Rows from block 6, named by matrix and row number. Rows with one number belong to one channel. Each number is 50 + 10 x the weight over the matrix's rms, rounded and kept within 0 to 99. All counts start at 0.
# convs0: first 3x3 conv (model.blocks.6.convs.0.weight, 96x96x3x3), inputs 56-69, a 3x3 kernel for each
# convs1: second 3x3 conv (model.blocks.6.convs.1.weight, 96x96x3x3, transposed), outputs 56-69, a 3x3 kernel for each
convs0.10:55 47 28 60 63 34 53 68 41 52 57 79 34 52 56 20 32 21 41 51 52 38 53 52 32 39 56 51 46 35 75 57 31 59 52 37 59 57 47 52 50 41 36 43 57 73 27 36 81 32 30 63 20 36 44 45 49 42 37 42 53 47 62 59 51 38 53 56 50 50 62 61 27 38 36 25 49 61 29 67 73 61 44 64 71 45 59 61 49 43 47 60 44 45 63 45 51 64 56 53 71 66 42 58 75 50 44 52 69 26 50 69 34 44 39 28 41 66 60 46 59 63 70 44 57 70
convs0.11:34 38 44 38 54 55 35 47 56 34 35 51 57 54 53 59 50 47 34 33 46 42 50 53 50 52 60 65 53 51 60 28 40 60 36 27 45 37 42 41 54 62 43 53 52 58 46 45 44 41 34 46 60 52 57 53 50 40 45 52 58 45 49 42 41 39 50 46 54 34 39 50 41 57 55 47 75 65 34 43 47 68 50 55 69 48 51 53 39 31 49 29 22 36 26 49 47 41 65 29 40 50 56 57 53 55 53 38 67 58 57 57 41 40 52 45 36 51 49 57 35 43 70 41 40 63
convs0.12:41 47 49 50 67 54 33 63 55 48 51 56 57 58 46 27 56 52 59 63 62 49 48 71 36 38 56 45 41 45 44 87 59 39 81 64 67 59 54 58 51 38 34 50 62 37 38 48 35 49 56 50 70 50 49 55 50 49 53 39 46 55 49 57 54 48 70 53 47 60 59 47 64 51 44 67 50 33 32 65 56 39 48 43 32 47 57 39 61 61 45 56 52 65 55 47 56 53 42 49 40 44 55 51 51 54 56 55 43 36 44 57 69 46 48 62 53 43 46 42 75 60 37 62 66 46
convs0.13:47 44 50 60 63 43 51 45 31 53 36 48 43 29 42 52 49 52 61 44 40 50 45 36 54 50 37 41 49 69 43 58 69 41 51 51 58 45 32 47 27 38 56 50 50 32 32 68 39 43 70 34 48 51 47 25 35 59 65 47 56 46 54 65 32 48 45 41 55 36 44 60 46 52 68 61 62 62 63 75 61 46 40 42 50 52 48 62 65 48 44 42 36 55 59 46 47 41 48 38 48 41 40 32 49 50 57 51 40 39 58 35 54 68 39 67 70 58 46 86 42 47 56 53 60 57
convs0.14:29 43 62 39 51 71 45 47 70 30 38 49 37 50 59 47 57 57 58 55 49 51 43 33 50 49 54 51 49 43 46 37 25 50 44 29 48 50 54 47 48 57 44 42 53 35 43 41 41 50 56 33 47 67 38 44 41 66 67 39 61 59 41 37 44 64 46 59 60 55 49 51 37 48 79 51 51 69 68 53 55 44 47 40 41 56 61 59 64 66 47 61 71 65 60 54 53 48 35 37 49 49 47 37 52 42 29 44 53 58 47 50 63 60 43 57 56 57 53 41 43 53 37 45 49 39
convs0.15:53 40 39 64 46 39 68 73 50 47 62 46 35 44 43 52 37 40 46 55 45 55 48 42 54 51 38 34 39 59 44 43 42 65 55 47 55 64 62 46 54 54 44 46 64 48 53 55 44 43 52 51 42 53 42 49 37 36 54 36 50 63 42 38 31 60 44 35 59 51 32 47 55 49 48 67 67 46 57 32 32 66 65 52 54 51 50 24 39 44 59 63 62 44 59 41 52 68 40 48 52 50 32 45 47 35 37 47 44 45 46 52 56 44 67 59 44 55 75 39 63 66 48 55 64 31
convs0.16:60 50 45 54 40 44 61 53 48 46 57 66 59 45 35 44 45 46 56 57 55 56 43 53 57 54 57 55 55 41 31 38 40 22 35 47 53 49 52 52 47 49 44 44 48 56 57 48 79 49 50 36 44 52 24 27 63 42 69 42 33 52 74 52 44 47 48 19 46 46 56 56 57 57 45 51 50 46 52 74 54 60 55 35 37 37 49 59 67 53 36 46 55 54 68 53 56 46 47 56 66 46 57 27 30 47 51 53 54 71 43 62 34 50 57 72 46 44 50 38 37 25 38 41 52 50
convs0.17:50 63 53 42 57 38 45 72 68 41 40 35 52 39 35 71 42 50 45 47 47 41 36 43 41 48 61 62 58 43 58 49 32 71 52 41 39 45 39 52 53 43 56 52 52 41 39 40 44 38 55 60 45 38 51 40 43 56 48 48 51 55 64 54 55 47 44 52 48 20 48 50 50 65 69 42 55 53 53 43 53 58 54 52 44 61 65 41 59 53 46 49 42 37 56 48 38 57 63 63 67 52 58 63 53 36 49 52 55 42 45 51 43 53 73 49 39 46 48 48 45 33 42 68 43 38
convs0.18:41 56 60 51 49 47 50 46 38 45 47 50 64 50 64 48 41 50 32 40 46 48 50 43 73 62 40 49 66 69 31 50 71 25 36 48 39 42 43 50 34 56 47 44 44 35 54 67 22 45 70 41 41 39 53 67 56 50 54 43 36 45 27 55 39 50 59 43 41 72 56 43 63 51 47 51 54 50 62 50 49 50 48 43 54 68 55 62 56 55 63 59 53 46 51 56 39 40 48 34 34 34 51 45 45 63 65 59 45 65 60 52 65 65 38 45 41 35 36 42 62 54 47 72 48 32
convs0.19:48 66 53 57 45 44 40 39 41 42 52 45 42 36 42 48 51 56 46 64 65 59 69 65 47 57 65 88 44 44 52 36 34 34 44 54 40 44 38 46 37 45 60 43 37 63 59 49 44 50 33 48 49 31 50 45 53 48 65 48 50 51 59 45 31 52 56 37 59 57 45 49 47 33 71 52 39 71 55 36 51 47 55 41 57 57 43 52 67 52 55 59 55 46 49 53 52 61 47 42 57 59 55 62 55 67 67 62 41 47 52 55 47 32 43 42 36 23 52 53 39 43 35 38 65 50
convs0.20:32 42 44 51 54 43 51 43 40 46 39 57 43 44 45 47 56 59 45 51 62 43 38 56 46 42 44 39 67 45 34 45 45 49 44 66 56 70 56 69 60 50 46 48 54 49 55 43 64 61 47 52 52 27 56 48 52 47 44 51 32 70 53 49 70 54 63 63 45 54 56 47 61 54 57 46 43 62 34 46 59 44 45 48 61 43 51 59 52 34 47 54 45 72 59 42 52 53 71 53 55 55 42 44 50 44 46 39 49 28 35 55 53 55 54 45 44 55 41 55 61 58 34 36 43 46
convs0.21:76 56 22 85 51 28 52 52 54 47 49 58 48 58 59 35 28 32 79 47 44 57 49 52 35 48 62 49 47 48 46 45 49 41 39 32 48 39 41 46 25 39 45 33 58 34 46 60 38 31 45 55 44 43 68 50 34 69 56 29 54 50 37 54 44 39 52 43 41 44 67 53 68 38 48 55 43 37 40 47 47 33 68 50 30 67 51 61 67 50 81 59 26 67 43 37 53 60 50 39 46 50 41 54 61 35 56 53 50 48 44 59 64 27 54 42 19 41 52 54 31 55 52 36 52 50
convs0.22:54 48 52 51 51 53 41 42 48 47 62 63 48 51 37 49 48 47 42 31 36 45 43 34 62 64 43 54 55 57 56 57 61 30 34 63 60 51 51 44 49 56 41 45 51 40 41 60 34 38 45 38 37 41 55 40 44 51 48 51 35 36 38 51 58 69 45 61 61 47 36 51 46 38 50 46 74 61 45 31 40 44 52 56 51 36 32 59 61 57 61 42 52 51 54 63 44 50 61 41 47 62 59 57 52 57 60 46 36 48 64 24 39 44 30 28 50 34 65 61 43 44 44 50 61 51
convs0.23:36 47 45 53 53 49 50 67 63 45 41 50 43 41 40 42 51 53 60 50 41 54 39 32 49 47 45 28 45 62 57 52 56 48 31 39 41 41 47 24 31 54 43 55 51 39 58 49 33 44 37 46 33 21 44 59 50 57 68 42 49 50 36 41 65 59 33 37 38 25 44 48 67 63 61 68 42 40 50 60 55 44 55 51 56 30 38 76 57 40 44 49 50 49 45 62 60 58 59 39 36 49 50 44 44 45 51 50 53 66 48 58 48 39 40 44 33 75 58 64 86 45 55 73 51 59
convs0.24:63 41 56 49 36 61 53 45 50 44 68 64 58 59 50 58 59 46 60 52 32 52 58 39 54 50 46 36 48 56 40 37 60 51 48 76 42 47 87 45 25 59 60 31 47 70 42 41 83 49 47 49 37 40 41 33 45 66 59 55 51 51 49 68 50 42 66 60 52 65 53 45 43 39 50 38 62 57 40 60 53 61 64 33 59 65 34 61 54 53 47 52 64 48 33 50 57 35 39 72 60 47 66 65 45 57 67 48 54 43 43 70 52 46 61 50 45 64 50 48 77 49 40 75 61 44
convs0.25:39 54 46 61 40 46 71 54 54 50 45 53 44 35 53 48 30 65 40 38 46 37 46 54 33 52 61 40 40 49 56 54 55 51 38 28 61 44 57 47 34 48 53 39 52 50 48 41 41 34 33 50 39 45 31 43 46 50 44 44 75 51 65 46 49 40 53 61 46 38 55 53 42 66 45 62 66 36 63 68 39 41 49 47 48 47 51 40 37 48 54 36 32 51 38 28 62 55 47 47 41 44 53 48 40 46 68 57 43 52 31 57 53 67 46 61 66 42 41 38 34 48 66 37 31 48
convs0.26:64 64 29 50 61 43 40 39 40 61 65 49 42 59 68 44 44 56 48 44 39 51 44 40 55 43 47 40 65 50 52 55 41 53 56 42 57 40 46 53 46 54 57 52 63 59 44 49 53 40 35 45 56 50 45 58 51 34 36 43 53 55 41 66 54 41 33 46 54 56 36 49 44 44 50 26 54 59 63 46 31 46 23 44 72 63 49 57 49 37 54 58 34 43 38 41 66 64 61 40 28 66 51 50 59 52 47 47 61 69 62 51 54 53 48 45 43 53 57 57 45 56 47 54 56 56
convs0.27:50 37 39 66 39 48 59 46 52 53 57 61 62 50 40 66 47 40 49 48 44 68 58 40 57 46 45 61 33 49 48 37 48 50 43 48 49 35 35 51 59 45 47 38 38 54 49 49 39 41 37 36 26 42 39 40 76 49 55 52 44 35 42 42 39 39 58 50 48 74 65 49 37 44 58 39 52 46 46 54 49 48 49 52 43 39 45 40 42 35 56 39 44 48 41 45 34 53 43 48 51 46 45 47 50 47 39 43 59 62 51 40 46 27 44 54 37 42 66 39 55 61 31 54 55 35
convs0.28:45 52 63 49 51 43 40 54 44 41 57 46 52 38 48 71 46 53 45 45 38 37 50 43 58 48 38 52 52 26 64 65 41 38 39 44 48 56 55 61 51 44 91 71 55 45 61 62 35 55 73 45 50 69 58 40 43 46 60 80 36 45 62 36 50 59 46 36 52 47 42 48 57 46 47 40 55 59 31 52 62 50 46 55 35 57 43 40 52 49 53 43 46 72 71 43 56 58 50 43 44 58 46 49 54 44 43 57 46 49 50 38 51 50 31 39 49 49 45 54 46 46 34 47 47 36
convs0.29:47 51 41 60 39 30 54 53 46 55 54 41 66 70 86 58 53 42 48 54 60 41 43 41 42 48 47 35 41 41 30 30 48 38 44 43 37 50 49 50 45 53 51 67 56 65 68 61 46 41 43 33 34 47 48 41 28 64 39 30 48 54 56 52 44 34 28 18 26 43 43 46 32 34 35 47 35 45 46 29 49 43 59 60 50 49 38 46 43 55 50 47 45 64 43 44 58 63 64 56 52 46 48 53 39 45 29 37 42 40 43 42 36 46 37 43 55 50 63 68 45 68 70 40 35 48
convs0.30:67 56 53 65 37 33 49 46 37 47 54 43 42 36 53 41 40 69 41 30 55 49 40 59 57 59 72 44 55 55 49 47 44 58 48 39 41 55 36 38 45 48 37 46 42 51 69 61 45 54 55 46 59 46 41 43 47 52 46 31 47 46 47 76 60 47 62 59 48 44 59 61 63 52 40 60 51 31 37 57 47 39 68 52 42 62 65 55 49 57 47 49 50 54 35 50 47 47 46 49 40 46 37 43 51 26 41 50 47 58 45 46 41 42 54 57 43 46 61 57 54 54 73 50 43 60
convs0.31:62 46 49 47 53 58 41 60 61 50 64 59 30 46 48 41 34 36 55 48 46 56 46 41 55 42 26 40 48 43 42 41 43 40 34 39 48 52 52 41 53 46 41 66 74 53 54 44 56 51 47 49 51 56 46 58 63 51 60 64 38 48 48 46 51 41 45 54 50 52 53 54 67 57 52 49 45 72 57 35 45 67 56 50 56 41 40 54 36 50 55 47 56 41 50 67 35 52 67 53 51 52 37 53 55 58 53 45 55 59 60 53 50 54 60 59 57 45 49 48 52 51 55 78 80 61
convs0.32:41 38 54 61 37 54 53 43 47 50 37 47 46 24 48 34 39 60 54 45 43 48 45 63 49 52 74 45 43 49 21 33 40 37 38 44 82 40 51 64 47 40 34 41 39 47 58 58 44 43 51 30 38 42 33 50 50 51 54 56 53 46 45 44 45 33 55 62 74 63 52 64 37 57 33 35 56 47 32 46 59 50 45 52 56 45 47 53 59 52 46 36 42 58 48 47 65 49 45 57 50 58 42 43 43 51 45 40 29 43 62 41 54 63 45 55 54 37 52 55 30 60 57 33 47 42
convs0.33:53 62 64 46 66 57 57 72 60 60 49 51 64 52 38 54 48 47 35 56 67 33 43 50 51 32 35 41 39 33 45 43 45 53 56 50 47 52 65 46 46 41 50 52 46 61 56 38 48 45 41 51 44 47 28 34 37 32 44 52 40 42 60 61 56 48 46 43 49 40 47 50 51 56 49 58 68 56 55 46 56 55 50 47 62 48 63 61 66 57 52 47 73 32 51 60 28 44 65 57 55 58 62 49 51 64 52 55 57 49 48 39 46 51 51 61 59 55 36 34 63 53 42 47 38 43
convs0.34:44 51 43 58 48 33 46 62 44 33 30 49 38 40 61 55 56 42 43 49 51 38 41 48 36 62 72 59 44 22 48 67 45 29 43 38 64 47 46 43 49 58 47 41 39 49 38 60 46 41 38 31 35 50 55 35 40 74 44 26 54 53 48 59 71 64 59 42 37 60 48 33 50 57 42 43 51 47 48 45 38 30 33 55 41 41 49 47 55 59 62 60 52 57 59 44 38 50 47 43 38 49 50 51 51 56 49 42 58 50 53 52 50 41 36 48 33 50 58 41 52 55 46 28 40 59
convs0.35:53 40 49 47 47 45 46 36 42 59 57 46 60 60 50 43 34 34 52 49 63 52 52 43 56 49 45 44 49 51 46 46 59 47 49 68 50 41 37 61 68 77 53 48 38 40 64 62 52 47 39 43 47 41 58 59 73 29 29 42 47 47 55 51 39 36 48 48 42 63 58 55 45 49 39 39 42 50 74 71 78 35 51 38 37 33 26 48 55 65 66 68 46 40 45 70 47 55 50 41 51 47 53 45 25 45 43 49 50 51 49 25 45 48 85 83 81 49 47 41 51 28 27 60 51 50
convs0.36:56 47 55 42 61 49 57 62 60 47 30 54 49 47 51 49 54 59 47 43 52 44 45 53 48 48 44 52 47 47 48 59 51 46 60 58 27 42 45 37 49 42 44 42 45 43 59 45 60 56 50 54 41 32 39 46 47 46 55 41 49 50 42 63 55 60 62 52 41 50 44 41 57 52 60 67 52 65 58 62 67 59 37 25 65 43 39 74 48 45 33 49 55 40 67 53 40 74 53 56 57 39 67 54 41 77 55 46 65 55 64 52 48 55 56 47 54 64 48 38 47 49 35 45 52 49
convs0.37:49 53 40 37 46 51 54 52 54 23 34 36 43 54 53 71 71 61 42 43 51 53 45 42 51 53 37 63 52 35 66 63 54 55 51 41 57 47 44 38 60 68 35 50 55 46 43 48 50 44 46 58 48 69 48 51 49 52 55 48 58 60 54 53 58 67 58 55 58 41 26 34 44 56 46 45 44 43 58 50 47 58 58 55 45 38 35 37 28 36 47 41 45 44 56 50 52 48 37 41 45 49 51 50 55 44 39 40 55 48 41 62 50 38 55 52 44 54 60 42 57 66 49 48 46 43
convs1.10:58 62 65 41 56 61 43 51 58 55 43 52 42 42 52 47 52 70 57 55 46 57 43 49 40 28 38 40 45 38 45 46 39 31 33 48 50 43 64 55 42 66 57 51 60 49 50 44 32 48 52 29 61 47 44 46 68 44 46 58 47 48 54 47 52 49 51 47 53 49 51 47 57 64 44 40 62 44 19 40 52 38 39 38 57 46 41 58 46 49 46 45 55 66 54 60 65 45 46 45 42 59 49 47 55 52 44 44 51 58 32 49 47 35 42 39 40 51 68 75 55 66 78 66 64 68
convs1.11:60 64 40 68 76 47 44 46 44 37 64 63 46 72 82 39 63 86 41 58 44 50 60 53 58 64 43 34 39 41 45 48 52 52 46 44 54 61 54 65 71 68 51 38 50 46 44 43 49 57 49 55 68 57 59 44 35 53 45 35 52 38 30 43 53 55 57 44 33 59 56 40 55 46 50 52 52 41 59 55 37 51 57 40 56 66 48 43 49 43 40 39 43 48 52 49 34 43 46 45 35 38 49 45 52 43 49 44 36 35 50 38 38 55 39 39 56 54 73 58 48 60 57 52 62 44
convs1.12:44 51 50 49 51 48 38 47 59 50 63 52 49 53 54 46 59 66 47 36 27 40 50 42 41 44 48 48 50 43 50 58 51 57 54 49 62 44 46 47 41 37 58 50 52 59 58 54 48 46 52 54 46 48 34 40 60 45 42 67 43 46 62 59 48 46 52 49 47 45 44 61 46 45 39 55 48 62 56 56 71 44 55 50 42 42 42 56 54 48 52 46 57 44 46 52 53 54 49 39 43 38 43 51 51 53 61 52 44 42 33 40 40 37 52 49 47 51 57 46 57 56 53 58 64 54
convs1.13:41 50 60 47 58 66 53 64 60 28 48 55 41 48 73 42 50 56 48 46 26 49 44 56 44 44 58 63 51 50 71 50 37 61 51 35 30 29 46 39 39 55 59 55 54 54 51 39 55 47 41 65 39 34 67 55 53 49 49 43 57 53 49 39 43 49 41 46 43 45 55 51 45 58 60 29 48 61 28 42 47 53 58 64 47 44 29 42 37 56 37 37 40 43 44 41 51 57 53 61 59 47 54 39 43 45 38 48 46 56 44 56 48 48 56 46 44 42 39 54 59 39 40 52 45 54
convs1.14:64 59 41 72 67 44 66 48 37 78 57 53 70 63 59 70 61 61 62 40 42 51 44 47 48 52 49 45 63 74 36 46 71 28 32 63 47 47 53 52 50 41 64 58 48 51 33 16 60 33 12 56 40 31 57 50 40 55 54 65 59 64 68 73 64 50 78 73 67 57 56 53 51 38 36 57 55 31 61 60 38 43 50 64 46 41 55 53 42 58 49 54 55 52 43 49 69 52 47 71 61 62 60 48 63 63 41 50 49 35 49 67 54 56 68 48 50 53 57 47 50 57 56 54 54 56
convs1.15:41 67 46 64 75 53 51 57 55 58 53 61 49 56 50 50 58 53 58 55 50 60 46 42 51 51 53 55 61 56 57 58 65 51 54 71 66 57 42 66 57 51 69 60 49 62 56 44 50 44 43 48 34 34 64 48 53 48 28 47 44 35 46 31 41 53 42 51 60 54 53 58 42 65 65 41 55 64 46 45 65 62 38 37 42 40 46 49 51 40 56 46 46 63 59 63 62 50 57 33 45 60 64 64 69 66 53 53 48 38 40 41 35 43 39 32 36 62 62 63 54 50 64 43 43 49
convs1.16:55 58 56 39 54 46 49 53 44 58 45 34 47 42 57 35 40 59 62 58 60 59 54 56 51 60 69 56 61 41 47 35 28 38 33 38 55 47 37 47 49 59 44 44 56 67 54 50 47 40 41 44 45 44 57 57 50 61 41 46 51 46 50 44 56 37 44 47 50 62 69 52 53 57 42 40 44 42 44 43 50 59 66 63 56 45 54 49 79 74 53 45 32 60 40 39 45 39 48 51 60 52 46 49 67 49 40 53 52 46 50 54 60 53 56 54 62 54 51 54 64 64 54 49 68 50
convs1.17:66 49 40 67 46 41 59 51 41 45 45 55 48 45 48 51 54 52 50 72 66 30 42 61 30 45 61 50 56 39 51 59 45 42 48 42 67 63 47 54 69 41 50 50 44 45 46 45 48 46 50 53 48 45 38 30 36 40 34 46 46 41 49 39 44 42 45 39 45 35 45 38 70 50 52 63 41 48 77 65 57 23 11 29 42 35 45 56 48 49 49 35 44 53 29 47 39 30 46 56 51 53 49 54 55 39 44 41 62 54 51 52 50 40 56 51 48 33 35 45 34 41 39 30 38 36
convs1.18:31 28 51 38 21 30 52 43 31 60 49 34 55 58 46 55 59 64 31 35 37 38 31 19 32 30 38 35 44 66 41 43 65 62 58 57 47 47 66 41 45 51 57 66 59 37 38 47 54 50 37 38 42 45 45 34 27 41 47 51 42 45 51 49 49 58 65 53 56 56 57 81 38 49 50 43 48 36 44 52 55 69 60 57 61 66 61 35 46 50 60 74 60 69 63 53 71 51 44 53 55 35 46 37 44 59 34 40 70 64 60 65 66 53 67 60 58 44 46 51 59 61 53 62 48 39
convs1.19:44 55 47 53 44 50 63 62 64 71 41 37 59 58 39 45 55 37 49 39 50 53 45 38 53 43 33 38 45 34 29 39 40 48 49 58 53 49 33 40 49 48 48 55 49 36 41 61 45 46 69 39 50 50 39 51 39 36 42 45 39 36 35 48 49 55 59 60 54 50 51 37 42 28 37 56 43 58 49 43 57 63 78 66 54 60 63 53 41 52 52 35 38 47 46 38 54 53 38 55 65 45 51 58 42 27 47 64 44 49 46 46 45 44 42 48 55 62 53 50 43 48 60 42 36 60
convs1.20:58 57 61 51 60 62 40 47 50 45 45 48 51 41 48 52 48 55 49 49 66 36 50 71 37 40 54 64 60 44 50 50 42 42 48 40 56 71 66 43 66 78 29 50 68 50 53 44 76 68 39 62 56 54 67 44 55 49 47 48 39 39 40 37 56 62 47 54 60 51 36 27 52 46 56 50 49 40 48 54 47 68 56 49 55 62 57 47 55 56 63 48 59 64 65 64 69 79 56 38 31 46 31 31 47 47 41 41 45 50 47 41 47 57 52 57 62 61 72 62 44 64 59 49 69 58
convs1.21:47 48 50 35 53 59 40 61 50 51 52 53 50 39 52 49 39 57 54 54 45 35 47 54 38 55 63 51 53 45 36 51 37 29 35 43 48 61 65 46 49 49 51 42 45 36 57 55 53 63 61 52 42 47 53 61 44 60 61 40 55 49 36 46 50 50 43 47 47 60 39 30 47 50 55 47 55 55 42 53 58 36 44 55 50 61 53 56 61 53 39 52 57 55 53 50 52 52 58 50 56 59 46 36 52 43 37 50 52 48 43 55 49 61 54 43 67 55 47 36 57 57 39 55 65 55
convs1.22:45 51 54 47 46 42 28 18 27 51 42 46 42 41 54 41 44 51 47 57 59 34 48 52 39 45 42 43 60 66 29 43 67 38 50 53 44 44 57 58 47 60 47 42 58 45 36 38 48 41 30 43 35 32 46 34 40 36 45 54 50 55 53 49 35 45 75 69 61 73 80 67 64 47 41 64 42 38 56 54 39 55 47 63 44 46 55 74 55 46 58 49 36 50 61 64 42 58 67 69 63 49 46 52 50 36 43 59 42 44 60 46 44 50 59 52 47 52 44 50 60 49 57 53 43 52
convs1.23:49 57 47 59 65 54 30 37 47 49 40 40 48 44 48 48 25 30 50 52 61 42 56 49 41 51 50 51 42 54 44 32 29 32 37 20 36 41 41 56 67 49 60 66 51 29 31 34 38 53 41 49 58 63 47 48 34 40 31 48 44 46 46 29 31 42 47 51 56 47 51 56 51 58 47 53 51 44 51 41 53 49 68 74 52 53 54 57 59 54 48 45 45 50 45 51 62 48 57 57 47 38 54 47 41 51 46 44 69 49 63 66 54 51 61 71 64 35 46 50 45 54 59 48 50 43
convs1.24:67 58 49 67 63 31 56 56 29 69 70 48 55 65 28 44 51 23 54 43 50 43 45 50 49 46 54 65 48 33 68 51 40 62 43 46 47 58 38 45 57 43 47 64 58 30 49 36 40 67 66 62 72 62 53 50 44 48 46 36 43 48 43 75 64 63 47 55 64 37 41 62 57 53 48 60 63 64 72 74 58 53 44 54 52 48 62 46 64 67 47 49 44 49 52 49 63 59 56 85 69 55 77 72 61 58 55 44 42 36 41 31 48 61 43 49 53 36 46 43 43 43 35 44 46 35
convs1.25:42 48 47 44 44 38 37 40 39 55 43 52 63 47 45 67 48 44 43 39 41 56 44 47 46 52 52 54 54 56 66 61 52 47 58 54 40 39 40 42 63 28 41 54 49 50 66 68 51 48 57 57 36 46 34 42 46 37 28 51 34 34 60 46 39 42 46 36 50 43 39 50 42 62 74 35 53 73 30 36 55 47 55 46 43 51 45 51 49 42 55 45 37 56 53 51 61 43 44 70 54 59 50 51 52 50 55 47 49 45 50 49 52 49 36 52 51 54 52 52 49 52 54 48 52 49
convs1.26:51 38 29 54 62 57 45 57 64 49 52 36 48 43 34 60 45 43 46 47 37 42 36 58 57 47 54 57 41 46 49 45 41 39 37 50 35 42 56 52 36 45 57 55 59 54 65 55 45 55 68 48 44 59 68 63 56 72 46 50 77 51 40 37 52 57 36 51 66 40 50 68 44 55 55 38 57 62 50 76 60 53 59 77 52 49 53 51 50 43 58 62 49 60 60 48 55 51 49 66 58 59 59 43 49 59 63 70 54 53 47 43 53 39 52 73 59 65 65 50 41 47 54 61 63 52
convs1.27:39 52 50 50 53 61 66 54 48 55 53 48 38 47 45 41 48 45 56 69 63 61 63 68 58 58 59 56 58 42 48 44 49 55 53 47 70 54 48 54 29 43 51 38 45 52 54 42 54 48 48 45 54 54 51 48 34 43 41 47 37 38 45 47 46 53 38 44 53 45 42 58 48 49 61 52 32 48 48 40 51 50 46 40 54 46 41 55 50 50 56 46 42 50 45 51 69 58 50 44 54 60 44 58 58 40 43 51 36 51 64 55 54 53 49 40 41 40 50 40 50 52 49 60 52 57
convs1.28:44 48 43 55 61 47 53 58 43 59 55 61 49 43 57 45 36 42 59 62 50 48 53 46 47 43 49 61 69 68 54 62 54 52 53 59 58 47 32 62 40 32 71 64 58 52 41 47 41 41 48 51 46 49 45 43 54 38 36 50 34 45 50 53 58 49 56 56 54 50 51 60 72 56 50 60 51 58 53 53 59 58 66 64 45 57 55 52 62 62 61 49 46 57 38 40 54 46 50 54 48 42 54 44 49 51 39 33 54 42 45 66 40 41 67 41 38 62 56 59 53 53 55 64 61 48
convs1.29:41 49 46 54 61 58 45 45 51 35 40 41 39 54 58 41 52 62 54 50 46 61 44 33 59 50 44 63 54 51 67 53 50 46 56 51 55 51 60 38 44 51 43 54 48 60 48 57 49 55 53 43 49 54 33 36 47 44 52 44 50 51 49 36 36 41 45 54 40 44 51 42 54 53 67 45 45 63 41 43 62 53 48 49 41 55 63 33 38 41 66 54 65 50 47 55 53 44 43 41 44 57 47 46 55 45 38 46 42 46 40 46 31 27 38 34 30 33 36 44 25 31 42 29 38 51
convs1.30:40 39 55 50 62 67 40 51 60 55 47 44 52 46 32 49 48 46 55 46 46 40 49 48 42 54 46 47 34 38 48 40 31 36 44 38 45 36 33 53 40 33 54 53 37 51 64 54 63 62 48 79 66 59 56 69 44 50 52 37 44 52 46 51 35 51 45 52 64 47 69 55 50 49 60 54 53 59 61 51 64 50 50 52 58 55 39 70 61 51 55 63 58 47 56 59 51 55 53 60 64 52 63 52 53 63 43 42 49 39 43 47 46 41 41 43 55 42 48 48 35 53 53 44 57 56
convs1.31:59 63 57 58 53 56 46 54 49 37 44 44 43 39 45 46 46 55 39 41 64 62 54 58 63 55 53 56 47 56 80 60 56 78 69 53 51 57 63 50 38 59 33 28 40 51 36 33 36 46 44 53 47 45 57 56 35 30 34 39 55 53 51 43 44 56 44 50 50 32 31 47 44 41 43 45 33 22 57 58 48 47 36 45 57 47 47 59 40 52 55 52 57 45 60 48 52 43 28 56 63 53 54 46 49 47 38 40 62 65 49 66 66 52 37 41 37 53 32 41 62 35 26 75 43 31
convs1.32:41 48 35 39 52 50 27 47 47 35 52 55 42 38 45 40 39 47 40 49 49 43 45 47 51 45 32 47 32 47 50 36 37 65 48 30 63 58 61 43 39 64 36 36 61 57 56 52 46 46 35 63 49 49 47 48 57 50 58 62 49 53 55 53 51 51 64 52 52 41 42 52 46 40 52 48 49 53 54 52 57 38 46 45 57 43 36 43 44 38 45 59 64 46 61 42 47 61 41 41 47 45 45 46 51 47 43 45 59 55 49 79 64 56 76 62 60 48 56 66 42 44 63 47 50 40
convs1.33:68 69 45 65 53 36 41 41 47 42 58 52 35 52 57 39 39 38 65 55 59 59 54 52 52 63 67 64 50 48 55 50 50 39 44 36 58 36 38 63 62 59 58 57 60 38 38 46 43 48 58 38 48 74 79 61 58 75 60 56 61 63 58 57 70 65 60 55 51 36 45 58 39 48 45 39 47 50 40 41 51 44 38 57 45 37 46 58 45 42 47 63 34 62 41 32 79 54 52 68 65 68 55 57 53 62 52 41 55 62 44 60 59 51 57 52 45 33 40 73 47 40 49 43 36 41
convs1.34:44 55 39 50 51 48 53 51 30 43 41 38 46 36 43 57 49 34 55 51 32 50 56 41 57 60 54 44 49 62 44 49 61 44 42 50 45 60 41 49 65 82 56 62 76 29 33 58 45 28 38 67 39 37 38 60 59 37 49 63 41 53 86 58 62 59 64 59 52 72 56 38 43 62 68 55 60 62 46 55 55 52 65 55 26 42 34 45 62 57 39 38 46 38 38 38 35 51 45 45 52 53 34 53 63 47 45 60 62 67 63 46 74 82 39 66 91 54 50 59 48 52 45 44 35 45
convs1.35:66 54 33 72 66 39 70 62 42 45 46 47 26 47 63 18 54 74 38 39 38 54 57 48 38 47 51 63 63 57 63 49 45 46 44 34 66 51 54 56 56 61 39 56 51 50 41 36 54 47 26 75 63 45 49 40 45 46 41 53 51 41 47 58 50 31 50 65 56 49 64 56 48 57 58 44 51 54 38 50 50 68 65 68 68 55 55 59 58 46 66 56 54 56 44 46 43 24 48 28 39 42 43 42 54 40 45 63 36 42 42 47 39 44 48 51 41 53 48 41 54 49 57 63 50 45
convs1.36:50 65 42 51 65 42 56 58 27 51 53 47 61 56 48 48 54 45 57 64 64 50 56 57 48 49 50 60 77 60 57 54 56 40 43 51 51 63 52 53 55 53 54 53 52 47 41 54 57 52 52 48 54 57 55 40 38 61 43 40 60 38 38 24 45 48 36 57 49 34 44 35 51 57 58 43 48 44 38 36 46 51 29 46 48 38 53 51 54 67 61 52 51 55 58 56 74 45 43 50 56 52 49 54 64 54 44 45 53 54 40 49 50 46 58 44 62 56 54 52 50 52 46 44 55 51
convs1.37:51 55 56 65 72 60 57 51 53 58 56 63 42 41 59 50 47 58 57 48 28 32 44 45 33 47 61 57 49 35 51 57 47 41 53 48 50 33 45 54 48 43 70 73 50 60 63 57 45 43 49 50 47 37 48 41 47 61 62 53 58 57 45 49 54 61 54 55 62 40 41 60 42 58 73 51 39 65 51 52 58 47 43 40 56 62 60 68 68 45 56 60 66 46 43 55 68 58 50 42 40 51 44 38 45 31 28 29 69 60 68 66 67 76 55 54 58 60 52 48 44 54 44 57 52 48